config.toml
model = "sound classifier"
win_length = 512
loss = "cross_entropy"
lr = 0.003
shampoo_beta = 0.99
Rows from block 2, named by matrix and row number. Rows with one number belong to one attention dimension. Each number is 500 + 50 x the weight over its row's rms, rounded and kept within 0 to 999. All counts start at 0. Numbers have three digits each. After the name is the row's rms in percent of the matrix's.
# v: attention query, key and value (stacked) (model.blocks.2.attn.qkv.weight, 576x192, the v third), inputs 0-191
# proj: attention output (model.blocks.2.attn.proj.weight, 192x192, transposed), outputs 0-191
v.117 106:497595518487487505514544447393453437356528482469590492444522487510493575524570491510452563536465559421478404522476578507437489653552394508447521533528443487488535454460493450437507507511488482538442584539531540609502490475536500474530440480504532494442427502502474490512471477500474599479442550494456539506561525468485534512428446551466434541523480500463571529555519465475494549408544551519439363604538523454483469534581567557472530523547471539456504514474532480497528659633503460445524576571465456577481455595471525456546407525551495561511474490433527562493563524515513495474
v.118 103:481535497554478499466569434558478426527516554507508472600513430442510572479536409493600541520553508502479562583448469487470572413541460499439426472558562531473456507474508515508517487482430475516454464530444470550469521518450444488544519484444526475488467438453440544503426508532435483496478522515458525580513510508433524436428472541581543516513476488528482425446451448421499517481603561539505529467511524613503583524409503537454435450586454497469542503505423478415645563497538431539598504467434515457437558505514475457530506607463605590670478532460466507577605522533541432483
v.119 112:503481488434488448499476451564564485456519423512551537481584562459581477530457494499424513560489516505515476493569558493529558469521527616453568449466540509530477431375510484491454417436469518384540502466510530500436473427608474501452521565519492557438596369482549503462452515524517478503548563443412428453500526517492441486478498542545426548574507491452543536440542501555527495558504413427373519429514484502409446465461519485493527504486416538461477522451460500525408426456510513547531529583559496546534447470565391428421485498538421474481446550587538574495410424432433518537
v.120 103:497533483512456546441477513470443480544504562493482513486439448496470553506517555483509530484546505516584489479478478445402480556506457427535493539571459518564531510596520365547463630576485439542480483514588545499532511545483475497497470386556477471456547557454565478591486506527540549520516412523530494469466511532471440519482423462451466468486490493519488478516445493482524459500451587516591426557509469566601493535572489483539569456423634520493562391458650572433485439554433483446402503386474582493473587535484525488591500428533458537517582485370451504568498505510486498490
v.121 106:502517458439549495534485479445486535475542489527538478550425492499489512431591470544513469500489555470549590525522497526528516475445500479496560565570433461519460516541440704382529481461510494521536443472484536552470595549461460497515504508475512454532541532527540490524434450521541524443408468443496522547519526494450422529485542460514533513423504522501487416503455407496514511375541491480537395442464503460517468585450531446330535442542466505493545461502520414491520526457521496471499419630532440530474570607548566441553515470545584600614535567455493483514590523502493414432
v.122 095:492496510593454541487482455485454425541510606475478455518437422505556471507520474578501541545527576589485511502497512549499548454539435470547466494504522562472520551559427528406523475552436367511562472472457518566448479460399398509534545471495549462514522448459446402586401485472512485473507502584554436506460517543391544523523516538574444422547508440648518529474518477413527545540488573510472486558556532528459613531536515428508465513512560517420436506486553501472545455505496445446494450399487568501568542511479426530608504567496574467610572459563482541519521518525428426482
v.123 108:518463516518468467489449459534497474506501585528455544436452414558556511565495572441566496516571454505496482431546492462491450514513493485534526412517435522481510528535584356445443528578503472513521538518458559528501446480466479493525534465533451550528504551457432563508620613487461501605473541448564467418553542616569535533528477503479494520504509427472429663497481594456488508559495547518512611506573482543476500534523502503551470562605564538544517493440442575520484547395507560513485596403569556552562468449459444509473590538448505449385491472513526497447464537515550430538
v.124 094:495503515519484385522516574464562487582599483454466577605541565484386479528538522514517506458423509521516595483486490554533495464538575585523509497490549453446516555569497649540503496368532580540533551478497572511532581545503494475472466513518426502510493523461535520456469429504530533403494406555426504560498561518524490480579557502470527489475472587602452465494517482516472606509560461417483527519476550497484450490438535475461523378461418429481503426560474510529573473492511457453473386496437551497536481432596516580411514557520467493507624526507528463561402547500501520502
v.125 101:572526538579421559518446525415454459521392544501506564435503386558456471516495569542453535457545535506550436497413526488434465572533408439520458452522466454478491481549468409555517486537488491519558531558556491539473502545440421521539510457602432474462451572513504446493562587543412495523513526555615526463493513552497509493548454517469399462467453443544486546434525484430503548543482552502491501529486487511491449542615503405532522536475616428452470430486518560449550525527492501414448586398477494441547503511466551443520482461418462432468581560479426534514519414573407425557
v.126 096:493495468474542528464492416466502412362494471534585431472467570534576475547547475473379440516566492468449405514471442525459514568436525556499488589477588457517505470489430461435472462438434454431491485528422571490468503454491535490460485466512554572469513466515502435503474457513581418492465564472423542461507424496411488523453504533491515512583499464455537507487500510500490438466485482522500510527502475481500429440441579586515522506529457592526455483517451441459385453556496460482445638432546486592437504496594457462565499454559442542644449394470496414393438466479483534489
v.127 111:539453511471459540498475489522523493390560524493480540512577484521548528507436492535465418524497502471468410435513581478564564543496467507435469412484485472534481453406660366456542515477429572496521577553437464503391419488506530477578446536529456529447479467558476544533548511461446484560467570474518467448575547591593570561541426564499478549526510486471612592439523557515456451513494574464402518519480527478514532513492522514519512595554519510512495494397480644570505486459514550473518595485476477505582477427482432506457478549477436443425466467519471486529397441445493518553
v.128 103:494432486505530493502474483495449511410457469413530577560419496521483515489634457453541451502556508481434524468438505451437561535544484466549471491579427504357476489489515499506469562442534445482515503514469419503485567488432555502507522447420470457473551557541510480453641446501539463404494500540444467467456498488468518515480431491497539406545517458510559396508429437429527524526576489432446557583481510540551433590422454426494395451486454480467510461525541490489547546552574505481535456477579459440453514531468470451513524418588476417469474517494464588481462500459522407319
v.129 103:470568482482564530454386507510485438520421446511516546593590488521538491509568498510528517561527467570497461531458505536511555628501500467473533446525454512531490430544458496529533604500511444468446484542464512479499548560431551523543510609517434525449579397599455542483578496462450475481549507514441531533499405494525501406533500436536531498531456565470562405556527475456498528521477583530474509489545477584566470576517534431446606435424430526449495494499534548570615455582571512537481447470520462516444488494462502565574499674532466548481512459537469588458410557482461472420
v.130 104:478559513472338502521496513572438508437425382454568476459544512521449458458474417486453478492538512403369416557438532447445590583413534473464428529554449497508484465472539522490503501560452510545509502507435496487450508554533388434478477601503439467422471481576477609571522608546498477515520504513497468490510461470468545569483458523529510521590512561509491549497467537450540474547504541529531498557511483468461394467516420532486528428569426541560502541446596438536574488484484455594411492423414499574490522563444476478532526471534515529554508494467471384466528512442444564491
v.131 145:428460520525462435496594552438550499552519508445505454578520523422513504555418466561459534439430495467493494429469457514501480460413458479397527566486465499501482531430534501502543521487477514416449487436514495473495420556629516443505541443588539531464521559430508472522501487505496484565486479465451520570518464492454597540530536629500538524551534550428526490460568603558506517553535439497577494472459558422509516414480575547447496460535481539596463423559458374509431434608535408512453533531446508584462555474507457510430449517560531471540468491588458357427521551462438518498
v.132 113:496581484544463462489487504513424484428394436467520549458515538418566398464532479466452460456656474456391472604464510430415518518537519442489376532510420519546505506471461533463423508514635517532507524556533605449532522461439504582528482532477507476514492507550471531512549582497573467471513468603518489471451470495517540541481525545555518480571473441421521405467479532502519471513474538495583489499600475493519424483500464503575477405532414516463532493467507468506556476432470549474407480397418562477473464579481506503547529317496514525525541515502503392486468450499485527478
v.133 135:496468563498392475560400509407517396498440543548449515551434508506529540515515518531472432456517509443508505568603498469449515569476459498501489400508488492460496419409446484504506458553444530498499484461498420496499530454397489483541512523474488533523442391529455500483520482560546508513622624399545504504534534489459496527551477480541567535498363435444554452437576396519536559472508519527533460473523493421448509524409521402474507453505501573422643517506518463530457500577554486550472459583537462456451434470526436475545489494455537534394497517468472577589551502470544539392
v.134 091:477548435438533502526490495480482422494440459526517522507494477465461414475529464440523560558581569483400491546528497524555489432426532465470438538509514592468430450620477481560502440536567472542448497481516516490525510449427383479481497475392490448514433513565518498425586525539481485494403460486441540515505557560660382492497503375534566424520520484411444574461487515505485494474551572542480516566555454546490536515549473545583544452537515451502465487557504558484519554410468549491422440494554493534481452512543495420363575554535401573501468503464531536534554559431493552518
v.135 110:511456435503447561573496432525494515571597559572489476488576480532469528504398516582525531469415448556594538437487541524504434426459549540498610513479548491453496550457515496482505451447480577444564521477477526468515489544620489451511450485534591488519594500427514580495464547445469468519500503502530523618591520493483587489567542528488492526446512541530432599509501578464480445443443529492489473448435515378479562424484524591443449551512554454547403528519479421542417463494528526519470597498482485503500522404523455502386511592517520477556573536560476450442453526514460473626
v.136 106:512428564484563547540403511491508491487499517549599545534445470565465465518532520435550600509544544579481528579458561520587548619447422488485519463512551479472437508556496542548472434459504498523435476522516409536435455500441467434579524518512433517529539511542472496457484551445481443417530554569407525549484441546514402525486501449464497502470444580475460439525481382516477557483494506446466516446534395464515514459418521415473521407442542476458452568563456608375467498543527536436364462482576449494465479490544461477541502536512476526487486558539413543638500514434474491438
v.137 099:538506443493570531461560495561501443553516438477461456574536580402490525464529451514473465475425507542500538449538472608518421523537569474500540521400498463491545493508471434575503495522507441483496504455526546466579535574488474545555552406546457424488500486444537473552516348584502501473500428577470475444444452505441471472479475434447512458479515579466492581513463528459504517439491511500511487523440476616537465576590436520473564545475449606537452445487478577562597486456431496494631415549578488530490478549349503506520453506549369472530457409470497533513575557522522507521
v.138 093:524566456598502522496640471562526559545542537431549477529518537491403543438545474505469526600415474499608548396500497528513491460579505540558538493403586459459536490574520519522479477472513489458481485441567552503544521502537466500517487479479517500447381549505512520445461412542464457507478418598430560531418505511442433450492522476400445461437504581529437542527520604433440520489489434463435500537469547579443472601523550542543508504518564487539462515546444649529414533473452515441546523525523463567557535476466515529459542616412497501560513460431490569542547508523522516553
v.139 107:471543410519517526410513502500495535459378397425505512419550564510497463508412462503434518454487492483390482495519515455426440502478532450416401627494483505546548556571505539418516514477632482533467522454579574469526507496517427542493460521490493447464438533509538514447552566557505475567427400501514447551419450447572554492499549484563516468519615523476501516527530544472488500469428535560574445573572436469524510450588477529572518484521500490528420494504475442574559474388465511464402466482429483538541470550462444535501535421549444475532521492569529347475530495466452490516
v.140 116:471497549496416484501443526473497490495433445538455509517468553520481463496474435471625482416491599531361467495469511514512559536414454479430459502489484519466451506487554526479518518466517511569456531450451572516541525448395460473551507538455490405522520468537442518456550576543582468555511487560483420543441481490493533575487493510496571547573558518539588456490503494478555579468556559497549546471488431474494496508468458422387547405448474566484519537386554365537617452510590537538434413560472464479504488497550453562567498470618521519488513497563493438439408472459483556379
v.141 100:454486526507477491553463527413521462540442406530469533584395512522440446478530502506559538466472549541429627530503540631456372487426579456468507576553551455426499503595452498514560510437534393484501456414458523574525518518442469402535535437485459533488475551425490500411496434519441458512486532566393471540497488500528439512423507453484461456481542570490482536550482451464512549485522519509451496500532511459511593560463515409535558485449468547476437461560500483465532572579490513532392505460575449468460528541545522477513553554654465471492548509493511465591569554464566587480
v.142 088:431504463490446518477499482573546502470494528451586458589513513562396363505521494404586546506586584475417477498427475574483596504440426476520482574561530470492562476566460468457545475476478466488528439613594530464580504502571539489559554547489460450474563568536521506497473484454555449449456408509410435553457498557535468488493523474549512499530538473468502442621449496456464537524462486506524584566558426507578488489528502460567503414481535431548417472551530580401559555555508544490511470496519532498470518484457565500551501514489535563453595456481439419494406483377494474440
v.143 087:485453532504435501509579408586546497537471532484580506496499472529372556459482494493491438512430538472507547502438560494544584536510359495508602424479641529500440569577558474521406413508520536514443516399481489427531489474522450478558484485536485459470471405499496520434464564422489480492445515508526579580501540538500481531552508488470578504546507540421449558481513500484530527453489556424515506484508445449457551551462510492583544418519572506568494601505428469512516426495516507430385513518497507527452423479514475568481486658452420594463453491398450424495548507474479534453
v.144 097:455505506474440457461523554482566482442535484577588487471501509478502532531501467486421510418455415634421535586434549529464460583530554541438487391553522468534449514426587525508561451488476513488643426491592540471521523547515470425686561442532505534465491472521383514573488455523451383559556483580483444488501505493480464538459457431516505499479533592601406521507481595485524503532435534524534487497491577524562532569524447555465454566551397511566522500502539493551529458539517503525429492475508502473542490481464471509516555482514524453510531435463452589506484563509598457510
v.145 091:529454451486504528357528465434555440520527557482432502525442563563512547509463452506494585510471492525542583476498474535513495499521556478577543460542493509398581530470508492414500494537571436486565494463482549378513503467592524544456407492404537509489498599479509415565605488461521525477483483423580511453533504463538504490486558471497475480510418515451604464435565501550507523505422508452497530568406483450450461479395511621595516519570443646518520557573491545550471509470539424425509518462509554510494499509539501490457448599471605494432542517535510541444412509568493588524
v.146 078:462510437492606542579434566471487471557554573473530488464561532495576529523601500469521539485524508478546489477482369432515524461338583555568447536526533527451492497493491436473505517510456473454499508475449418446556427534426579525507433407474538514340529524484589445414531563441580470452500562431545521460534595516422514519492487460570489547454526483496584460533443525489537501513498528478602548463556606481467474454483452536488479530579471485487497535506509472568439491573413506473471472502582525571481507576452544484514544581530449485445461453531492451485540414546499557611
v.147 092:493388515489458490532484438442505553492495519628532516535480482531507503491484411556486455451480507562388409497510531514526454568564460543527624491562387407503515505474479512556509471553587587453601471486530503465510472429523528488507520533506462480540557519509462490473562400550472467443511448450493475529469624542524438457430492411509579410574515559497431407470528462514462612486450399453481487559520477535442535504420435616528415546453478588488498427419497544553502550473560534523483567449493457540506439489613467521411528499471516487442508573569510550479476542455480485487
v.148 101:498529461456517611457489520501516539525478435542550545548480531568572555426390461503517501532518501521474486537506514610480443437494497511539473403523559460482542522413457523486514551533623500578543414506446425486525452510578542497451548493447573506495508505497485457399572497473553501492519518448536499504558551416525521588514504513498438529544494509469588529502469520459536438434478498422567552592498532447477570512401523526502458568577495621499477529567529561443503436549453499432557474500439490414431619449532423515566505648476567530378429485518477492426430460534432543514
v.149 105:486469490511405465552542468500482509513566506520569425393508518503494560477497541492629499441499491546516440526543457454458532457471530452507444469470413515592426475548563549432429531466433427501430510496514588455478472557522400483539594587508506520402503422453450544540410529576467520555519455468471490494538511546534563484548509564447531534320524418582519501516526541595478457445471495562435509399489469494530491526484497386463533450509536454500518534465534420497495583427507488581407469457444568530534536518563507518459555457474519469593578544440486443546617534484516501491
v.150 103:508532547476544465473516541506508476505470467412447579485477540504459547530506452455513501547444516449550510616476517482473451597451571538468513461598532526499582489482541477447561525521515423505462437519533478551524494516494582410506491370565519550488505550478493497501490484528519522497592572462518441600435371473344434459477489479560509479513517445593510429514526522469502486474409535520594519431406564611568545534510554528463492516499437510526533551531545455538541448590511455527404496604446595537505491541491536556539470428465392523517479395448499627527433545512476481461
v.151 094:535482517434510433483521530422583442452501481558410550483572511533461497466454509409479512528581483435533484545458513454491541518431532516494458480405540519351483453457619580479606512499481573556544517533468615493531504513530530514501429495485543529471447511467520565461504496502562482491507464400437569479476460494459454527544498409499481451526472433549551517498479451466552528484454428517533578538468528494408504527466518517404462518529414525439504596524475525462450413617474476465551448645526490543516561491356469408560591593531538491446491419547480511484538530507585509552
v.152 104:546463519535580611511544434505395549447461453606498580501538465488481535489543472520509515505471475459439456501525558540422463503520432438485472445527524494464452530494540479552524405484504517539507334549448414475513448384574513494519529512470454602533572486605477434542541435530539403526504500597449396521469524556545497547479500516603581501543464474492324503493433574462470508525501534501469538459606498583569565421457511484452461466504568542528545438483555483470491544430509620572442589481439453460484511487507473503485495459505544495505485517510446469536519542441524466454
proj.117 093:449467505559605528351474470540474581515608535469502518496529487452559466537446481452486456442531478570583464502530573507516555533619484500515447461522497482505497523434560495423461467569481493519532526482448453449436486448629507486534460527444499499536525403487473522425491489540482400417564497509389513547495456482534532529481549452394443553508557567483430480499420522495511417458495505475532536395496426446553486453472477435488536451498561450603441505434397503475627451449556457535527445498493484425468527558486521590477491472482493524456516446549543464349448433460471547532
proj.118 099:399459472500556517566463521539553564442477542418438546530422486500541536446477493478424500573463485498436446481481561463428374520467518508473514485479436391424546542501507540462450432531475415494502509456565512444496539500543504514577472445581462497481528500517610484436498497408525388449553480537508504410565429485515483632550544430515602521533512616530603578476521527569561567431405417523483559501479490361468483506553521438461490529448477499450502572479481527485469446498497595477520475601442574535557557493518505536546511452493440495448582513508486473498504435568500493555
proj.119 097:493445533525519507424516479461526492625592557541474572468469435486448496459492480441602513588545492516459509517516459506515540528476422405524500510494455521537471524525539480448451529533573358515582544566504526481530487542392522560529482552429509458486417524581601497540542395521469565524450370450523530478455452445497559391471435471426430464527494438551458423549434436568476424457460584583537451475470497523512524555544411495501482518544499454568475490461496506530512551518561459536482406393556402527514532512484534580523552377498477447494508423465498506565445562478510504512
proj.120 094:496538495457466483391542519573483459391465429436575442514563522499535486578506482560510527483497478498439515463434470479521451509561597619454491450502447542457521517472490618491538434483440615523478513467479536549458544479692500404554554545453524544531483453435400538443529514440479441426494548552539559503496531490514488471534567481460519520496532530450461562496548581491494560480534439524485471561562479490459396534463538496537474539483426494487549525458432508553561488552552514424585565582561421506489481465599553428448456483451539576570427529552522545415535531519498460582
proj.121 096:510489477580499476460520537509428504497523591419439448487465520542488534508495500491465589540461529525419468517456557480508431483552479559443495503498644516394497550495515432537564495527421423521478479515418531506418546460610527527563439430500417554528521526472518498391460504501477484400527468467424502567486447416497557478530508488414636506518494517548546611486472550560497455566476510571458572499471518488443446491575514473496507517432472413595456527588462580473493523440549468522539573413515629449527436444439539516465515506424480522509467425461502532449451428460425579566
proj.122 097:528592512433490450554447494435566558516465445549509591492557571542531586414494561523430403421450454471414471561438585500390494412439575531356464425546422513490530467451472557533486519503485568483528450435516523410453495542592570473500529567503506459513537591480492519515419523461473417529519525470489428479539476501578429506501568497410613550505486472488478534546508570583644553511507484528513549451524467601575542515506540452551534561407506519501500514477444510527480374499458537494488494552428541465516515436576474538511507447506554468504538547476492509477516487535531517548
proj.123 108:476530518437401502475531486563527466461453355487531481607548513519501497473474531509469435518486425549411532476465496494494584470484592517511437455464522505561464476507490501577526509496577676534491532391538419469538494461535483487530517576466614466474461485553577499516543443527565495453557524480527563488539474468545505423504574491533511454543484395462493442505635552495458487493510506466469471475444513503534555514440531499630481542519509517504500528508612466521529564575420539503492422567382343570472457498430543544516502461564434453508538547478482478515486446610518481448
proj.124 080:520570484523504483552450485591515592517475507472394435512518512588546543451482447513518547550498568498421474558416531487544585507402452509527459534494485471567540569559553459505457520475420417453545493493532515589564501520464534501516570386599484461558597553459479524529476598547555480529454411521427498566406386473400528519476421516441497509526455435511480568462428455532527455558522497528484500471458532609534547487558474489430562589433513564470487450526475514443564465498483539506465514536523495513571545445399521416636516515474448519470470463454431548477461511420513529415
proj.125 092:463476464439480501502433548555501452450497445470557423551555453489530579540504593485507440396497438470510464529472536528439498481448604546465481465469422517493497440426449559564526479448478594470537504419513471414441444424580494439409561480451566494542471443407454489521510528451507469420499543509492511482611481505514392457474586473490523525571523580499485569519502570550605546515515472451537529457459494617534524506467577605536480560465545684546546570549447519488584531518431445556442506534421457565503463496548548479437477447502482469511509527454491480426512541571475536517
proj.126 090:525405470517504485484514466377537553616533643464486655470490449482555465500460490521509510383447535496503467596545458457557507460518473418518478438464476487498517485462518521462541465550511413526515461540475513511500534502571503429590538573443455516556524529505524559505498506583470549561471458479468535538474553491532567463499475594430478483458567457509466416518510396489496494541586591485511474579546441507579449572576559444454552467439541399490452467448537522491490573515606503481559478456546495555551555441518464546501395555586550528514512530533566556438532470426397465462
proj.127 100:522373581480554501452545493588558478576534394543489489473483536442448542500524430506537436520596514501530492600533516509501472600501526482546519527444524502505466402515469499459501501572657546445561547474545442438528409578395465483440604571493477475532520463553485524501602497497483535431473486437528547483498498500491509391466441527493478442464572396590361396453473532506526538465506506467577468479485524536440544521428481567557483487526573509432509600484518434524515566548501512511432468435430461509462500545481547507566540450499437525465516493416479474517502471576478558412
proj.128 120:617502437453494418525456477516542523583523476556524490494486548453525434450490483500410452601452553451450472530555519462578467504466465574463490531434437460530500556457486553486402475523541591462525526492476459472406462572493481494488406524638357534511549354529499514545413571460470499495508463525481555507513461467520527432553516515447465543469439464556455530510538407545553477511446505539451521545454558542462450524494469525517597540480516474513510491500385507463414548437515458563499512585514462468545585494610481420504469554415521490490553484570457508549527523336518558508
proj.129 093:471475409461468457508465356537576532414521487492428591450486524453515564494506386531369485491486470449479519522498482498524484481445544514621462474516482489573452561478545512511446511515486551459537452559452389520610512471502490438529448441562483470562447523499498472550434447438531497594474583496421482443455518493465546516522496507491493523527500441441519525467534479541449445537548498492582528582477462584456533476561529571466520528558527538557501472438485553545392567480454460459606553462496398444514585569582458533425453414396487519499556470557490443524415433511614480503
proj.130 097:433467507464625565525486447432495543541535535515407446501415474492568556467447461430477538424542539544509499513537476439457535449560552464555516484510506527471542501554431464539411470412514582439570600536493474443495431455603476485441453446407527479541624446519486500504498426513506480528512468538508550605485470557477481450517534565498495509537529484444484492641511611542548495453470472451503438562436548469409528481527418534462491508460552583545566491474520490558538463501452501519448446553598514444569434438494552466418501516490417418421424442521567534498510452426463594512
proj.131 119:465551486419451574478444467446449512390489472522484495474524483491499474417521611514478512582562466491502450481553486570429428559463524517583517512598467513466490448536503519531482548516500560565514541520487470479457534518455481519649511567457505558462428539500464451436517634498495551428409481459526528493480480524638465473522394499528399644537490504496502498454501566359531603443510505438505491509576433474505481511533495498577490423511511495476609542512509474478474470518526416518505400454433432530479498524427480492494525448451397556426561611567506478520472489444457473489
proj.132 109:461556493460512548515530490520423575606522554505485530472447512495486450488490455481501534574407568570460557503552509446567463510463533520415507511434504495464480502453482479507558458466485505449491511472457535461429494534497513432447531433529485546449579374428516523483510392554488489455521387454499499567528454535513497508520492502461427528531495453487457607563540460625505445478538473514470532535410602424484525546503524482363550525434571479601518494493508467512486488440556489598650442592585500553526486390558532405463560540516510415483444513510490535573498523353488477492
proj.133 124:464516413546564469446526527513485538416519410505505376537569460552517481481484551543537559603519492473460497462432347488449460537513531521465479593509535432510512493582524516558526621523537454526404463532507513489497518545460436505519453495527558527512586598489529514451461519508417569425415475510416577503476518445515527336471488503567521474484526510517523482492491510441473488492494559427488561499545495621601496545498436462600532499570495476481539549506497481471558466447400446444507504519433475495476552582393514460611572455518434484463443451449446540523415524445494526448
proj.134 095:495497505511515569609511530488495538516493469476427561465575609531562527527547451514458421459512511509503533507454564501480464454506442509538505484493407513520433560399495493516546409452609538496463506512531492543508496542656538508403434580546438481399531507486582514603428435489512386543557508507560540531507504521390482508471555471530508473557527508540484513537467468517570506561490599521548466496442498473466402528463457560356480566467430557518462552490592422494491515528425484513484555523589571533553477451576504434559499500527474399478497465479517433530478510558472551636
proj.135 105:377479593541538552513531542435536497444471511440461462470421474455497553512507531506473440424561489482577449557461508504456585524504473499620472472507510551471480466569504482502525561502396452532537485476532498522531486427600500457537548466467540478535453587498448364469586483510555472485422603559516514445466585488568390544448479494500532484451589523499501498469562541404514566557499587506586577471601452511542476426550536491563437513544518529441531466501506551492618505521497587405532469358447496487491488488390561575491485494536552516488524501533537488495505452616492509458
proj.136 105:427407414514451478436529535522416484526516487513422559513433551553545452557481553493518422534589501491466452486489447603500440456457543462492500461543415463559549508520520511537522490507492411498484499473499430559463587560621514452445509535612557493571544557519545460536546430483583551491430440542525440418533582482423528434486494514509567476548430447438544505480519527480448439544465462592538523568531532593465601476594436512446461577441429576428519530494470481495416495467457483521456444548530504539516543594532495423400533535537467491550404421535478474484463554477488424560
proj.137 100:515532540403432507517493553463539567480485493508568562498568491493544486510503540521501469479496467532531544554555616466523435405553481495529536386540463603481466520527458476490447467501714595509513508506520498550464481461517460508489411537447481509502512421476581529561451542505545464562583545511522454446543570590578517563457480442474461513565476421496459419509473404636437563463474445499494504461462498404525547477436496497529459531510569414536511515549651524502449496546456514530499464449466544478534476522589441465526496466474547434585530601437543474570506437501501540536
proj.138 086:531414542463481552553528473458587533498541509483556558510513598462561532585477521500480441440582485540468509502500611471529533413416492450514443480504388526450484463516529502386491535470507559481535531543515485583511457484470533489524434459474505480596559447466622506468499521451538460580581604473530389355505579581449533555493449538570495560496534522542532461469471445543514534459436537580570488448512468395492555481462409538515491429409485446479509441537550476440455507545509490496412518432405587480514471460520500491477486471553593482522552525494556420490548448611527515470
proj.139 096:511629553460461574519515539482430559511470579482483513473520546503534553498462477502556457482521508533529527548556537416537490446501506528462553430547460524508483483478514423454587482482566516444467497609540459490499494484519513460445502531445476495491599458470550541583526464552449432513594407503538416500633446586496486580492453500538474469585546514488387486528454519577556506526557443532538537440357446391480524472514513455470519435382543472571472445535563480506549481507454508489566416366577484497440405437529568482434441489489496451430482531506579533549486488585532445556
proj.140 096:439562447455560513469527498534388546519505564459481509520412553549534543478522520508467504555568550501572563558477459464562420451575543416525515511476434546531548554440458450510522568492588455479551488507509386382512451482585492530473469504504521572454507499439421534570463527549473507498450445483562560494567441529561442391534480512446512539508410456454481489596515539611550486484466411522447535516523508547498507479512446565574554537614555611577551468548484554502445411435464475483577405457539459445537513493529518464397506524463360432493477491440484534496482552453498542517
proj.141 105:580491501373492522451503526536458572522527487533451605535534459452492464532576569499437466468520516517503437407500568491549449442440548561570507400385400609425514513450504530510574450502631631540514527446540353466498519484557444509473456516538486530426500496589556488518482483539520468453550469493555489476571517547586571459584457552451479496451476460512580540455544439519543513513431447518465498532412521524518516496486420510565505541497537482485493520523544487502395522421482457556519446411486513538595437427505475543453409442458535457504524475436487454558425468550472464517
proj.142 094:495408485503461529521460461536462544524436444524452589441416503449569530517489542483423434467406518522469488449507609495558458554457552560485503399501519441551385532503475535551481448524517569434481532443475475521500499511553495517365472430567490513444503432476571452496463476484559522558549514525526513492521542454481498530503486539383450539451541487508433475491559418577580407474547488633487444546464561465440516488509447597408514481481443570407503466440390451528409466575524506479559468466611538541471466487586474480456564542540505476497452483561491467425530545541425491599
proj.143 090:499482503553536531556537552484431542423490463448502451562551495566591520579459609542597507522608467466549539487532521526490456398505591452587474440617465488559502491522507495531549510471479477462490523522522467571442535463595536577500501513508594487579557545458510475555496494514559564510463533484512393450507614537478440463505544490490582498494564459530556453536466561537539471519459574523505480494533498533453521498558487538373387521464470516399476493509635522493576525441480579523508541434485522523496558553501505392460628551537448502456390518479508520459499490609505425553
proj.144 097:493605500522491543456507474541440518561508525495492615476585567483639526481565519404540433561501539507475422459528514491555526444444554588425496515446525488458491494447494476465444485440510455505460565481536456507537503471456523491482468533524479544488433536580586447589521489597552499462536523457516425539391495488566518546493505370491651457540510439510526417452529489424538563430483567482494576501545501452509438477567552498502546494383554505382509482502462544522443529540455488443528539533455624561500482498514484453466522526492486506523446513537596497458501483529396659491
proj.145 099:499474555500503426619507481543543540445556528424569522514502450430445529455492569460569521536471466505612475568551475479489434514532531477521508486463506465534503545523520549519464455478384536528426537489452478553518496527549530435478564495527524535461554433551485563496537545528559491573485493462482529582509570459455568547497547542550523518632477528472491569564589507513384452371471562484433475534519529473560541544519517431493478478551547429511590577514404532492567446553637543456560502452456442461490410395422462505543431436472371532427532462499514497488527499525485468380
proj.146 085:568391494478416517419463440518490596556498554524493515447441456489510550377501538469525421570485502569460436536511545456533549499527541454546513456445493555591544560587470589515510480424414461527468527500503499528479484507480541422486583465508477496509435534506480469503417511602483450485533441476455473531530483449592482497496495513415510475507449551450548558423521411527388428530566425498466413549448421492558532551470492506541511449545577493545505508471467482528377518448559530407533480470525434497508528443427525567545457450404393525542419515438475547581504450635558482504
proj.147 094:528557459502556530588498536563488465529484414447669498579511542428485471499545503498486587467451451561505541503503359487458548481547509500522421496447406460544487517499517391473516459520501477486463490508522527491539480475476475470523532428490551527534474532457549427522564389429584491552488519488507568425499551454519579524494555475466377566524558555370401554529488529412494491435582556641572556481485595428516457476512496521603487536519477493485508454512532469493505528621442472448555529431496466559542531460452525520435447551501523538523492470427417488437521544533563532470
proj.148 103:525524571496440522553442454549487523555499560430461509456487422449486582505461617519580595440587462498578451484535514538510514563519481486622469443503538598407536557548487517520462439409433484472446571517441495536452473412487498484521501574500559503477516539455539493481508536482582499466487532431497526524509539456550546535479578601461516589482472477482473487580508516424350474413473501573466518501533549453550499447590512491489506448556514437438526448451410510472519473458491524489562527442461482454574540451490532555429450451440350509457431460504632537450486539525512450410
proj.149 102:394494479457544509464558420512510506488431408521480510499497526476561521492470464484473482558495498502401575508536632484527522488577513549482489496474636513475477455445515462511450487500559423545518570471501378554556584523431476514515505523405576530492456521544499505446560464532450603479559598474461420358483493499470558483436504420489434414635500506498565447447457470446561501496454509472472467531509447537495501490509448491542559475501426391590485546481527512589507456467543523419532459605535491478458517477540455521585484506524521536403519445497569467599438440571490543415
proj.150 103:512545560458460568404480506384365577463513482552515518516528468562514492503520531477487547582492547525517474485456526533550525499537592541366497560528552518494522520509510471526522536484418535456428408472487511524515529579486533502503538461563361485529478438552507552586391440585434462574526415497528530521525464508619463543518454534460569516432394466425406567413474531556528444480495446459469510425404472466422509526502530485438508467499552475513416495496422563542384487564486468538459502448518536511419480465540480417459511471521564435440525582546502546439520444508509566501
proj.151 101:545467468472543609569516469558441516516481590434590590471428450486534495437566552556470502500478491521517412498498468493513507518459539519517572452542451585513522642591510516522468455531482445456402496485553430496417475609537510412565589443595449529545462543522446498573468476523473407519572448541557482541538542368559541479552536499604646614486438512511565548509547433545459462447526482479472468528473528472571523489492493535450446461523506426586482466537472451445436508491490466439461496482491486518446429489587474506404421485484412471505478547476474518495524508511431477517
proj.152 097:495554501604513439500462465465505506507525446459478400525569572382521457478470513514563508516473584520516539454466445539493532444519444449583414480529453421441532348409521486467502474464527548500504550541446626436544467471498503552527481474491609482565490486455509549529513405416510508457502485491509495459448484535548444472521470476494416438520549503494565525488473478464563484454399506548494516600499560393457519514583513500588505587496422601428439518397599557472487517544468463498511554543569540577561556620514505560512595547461501541547456494536539520443468485547481529588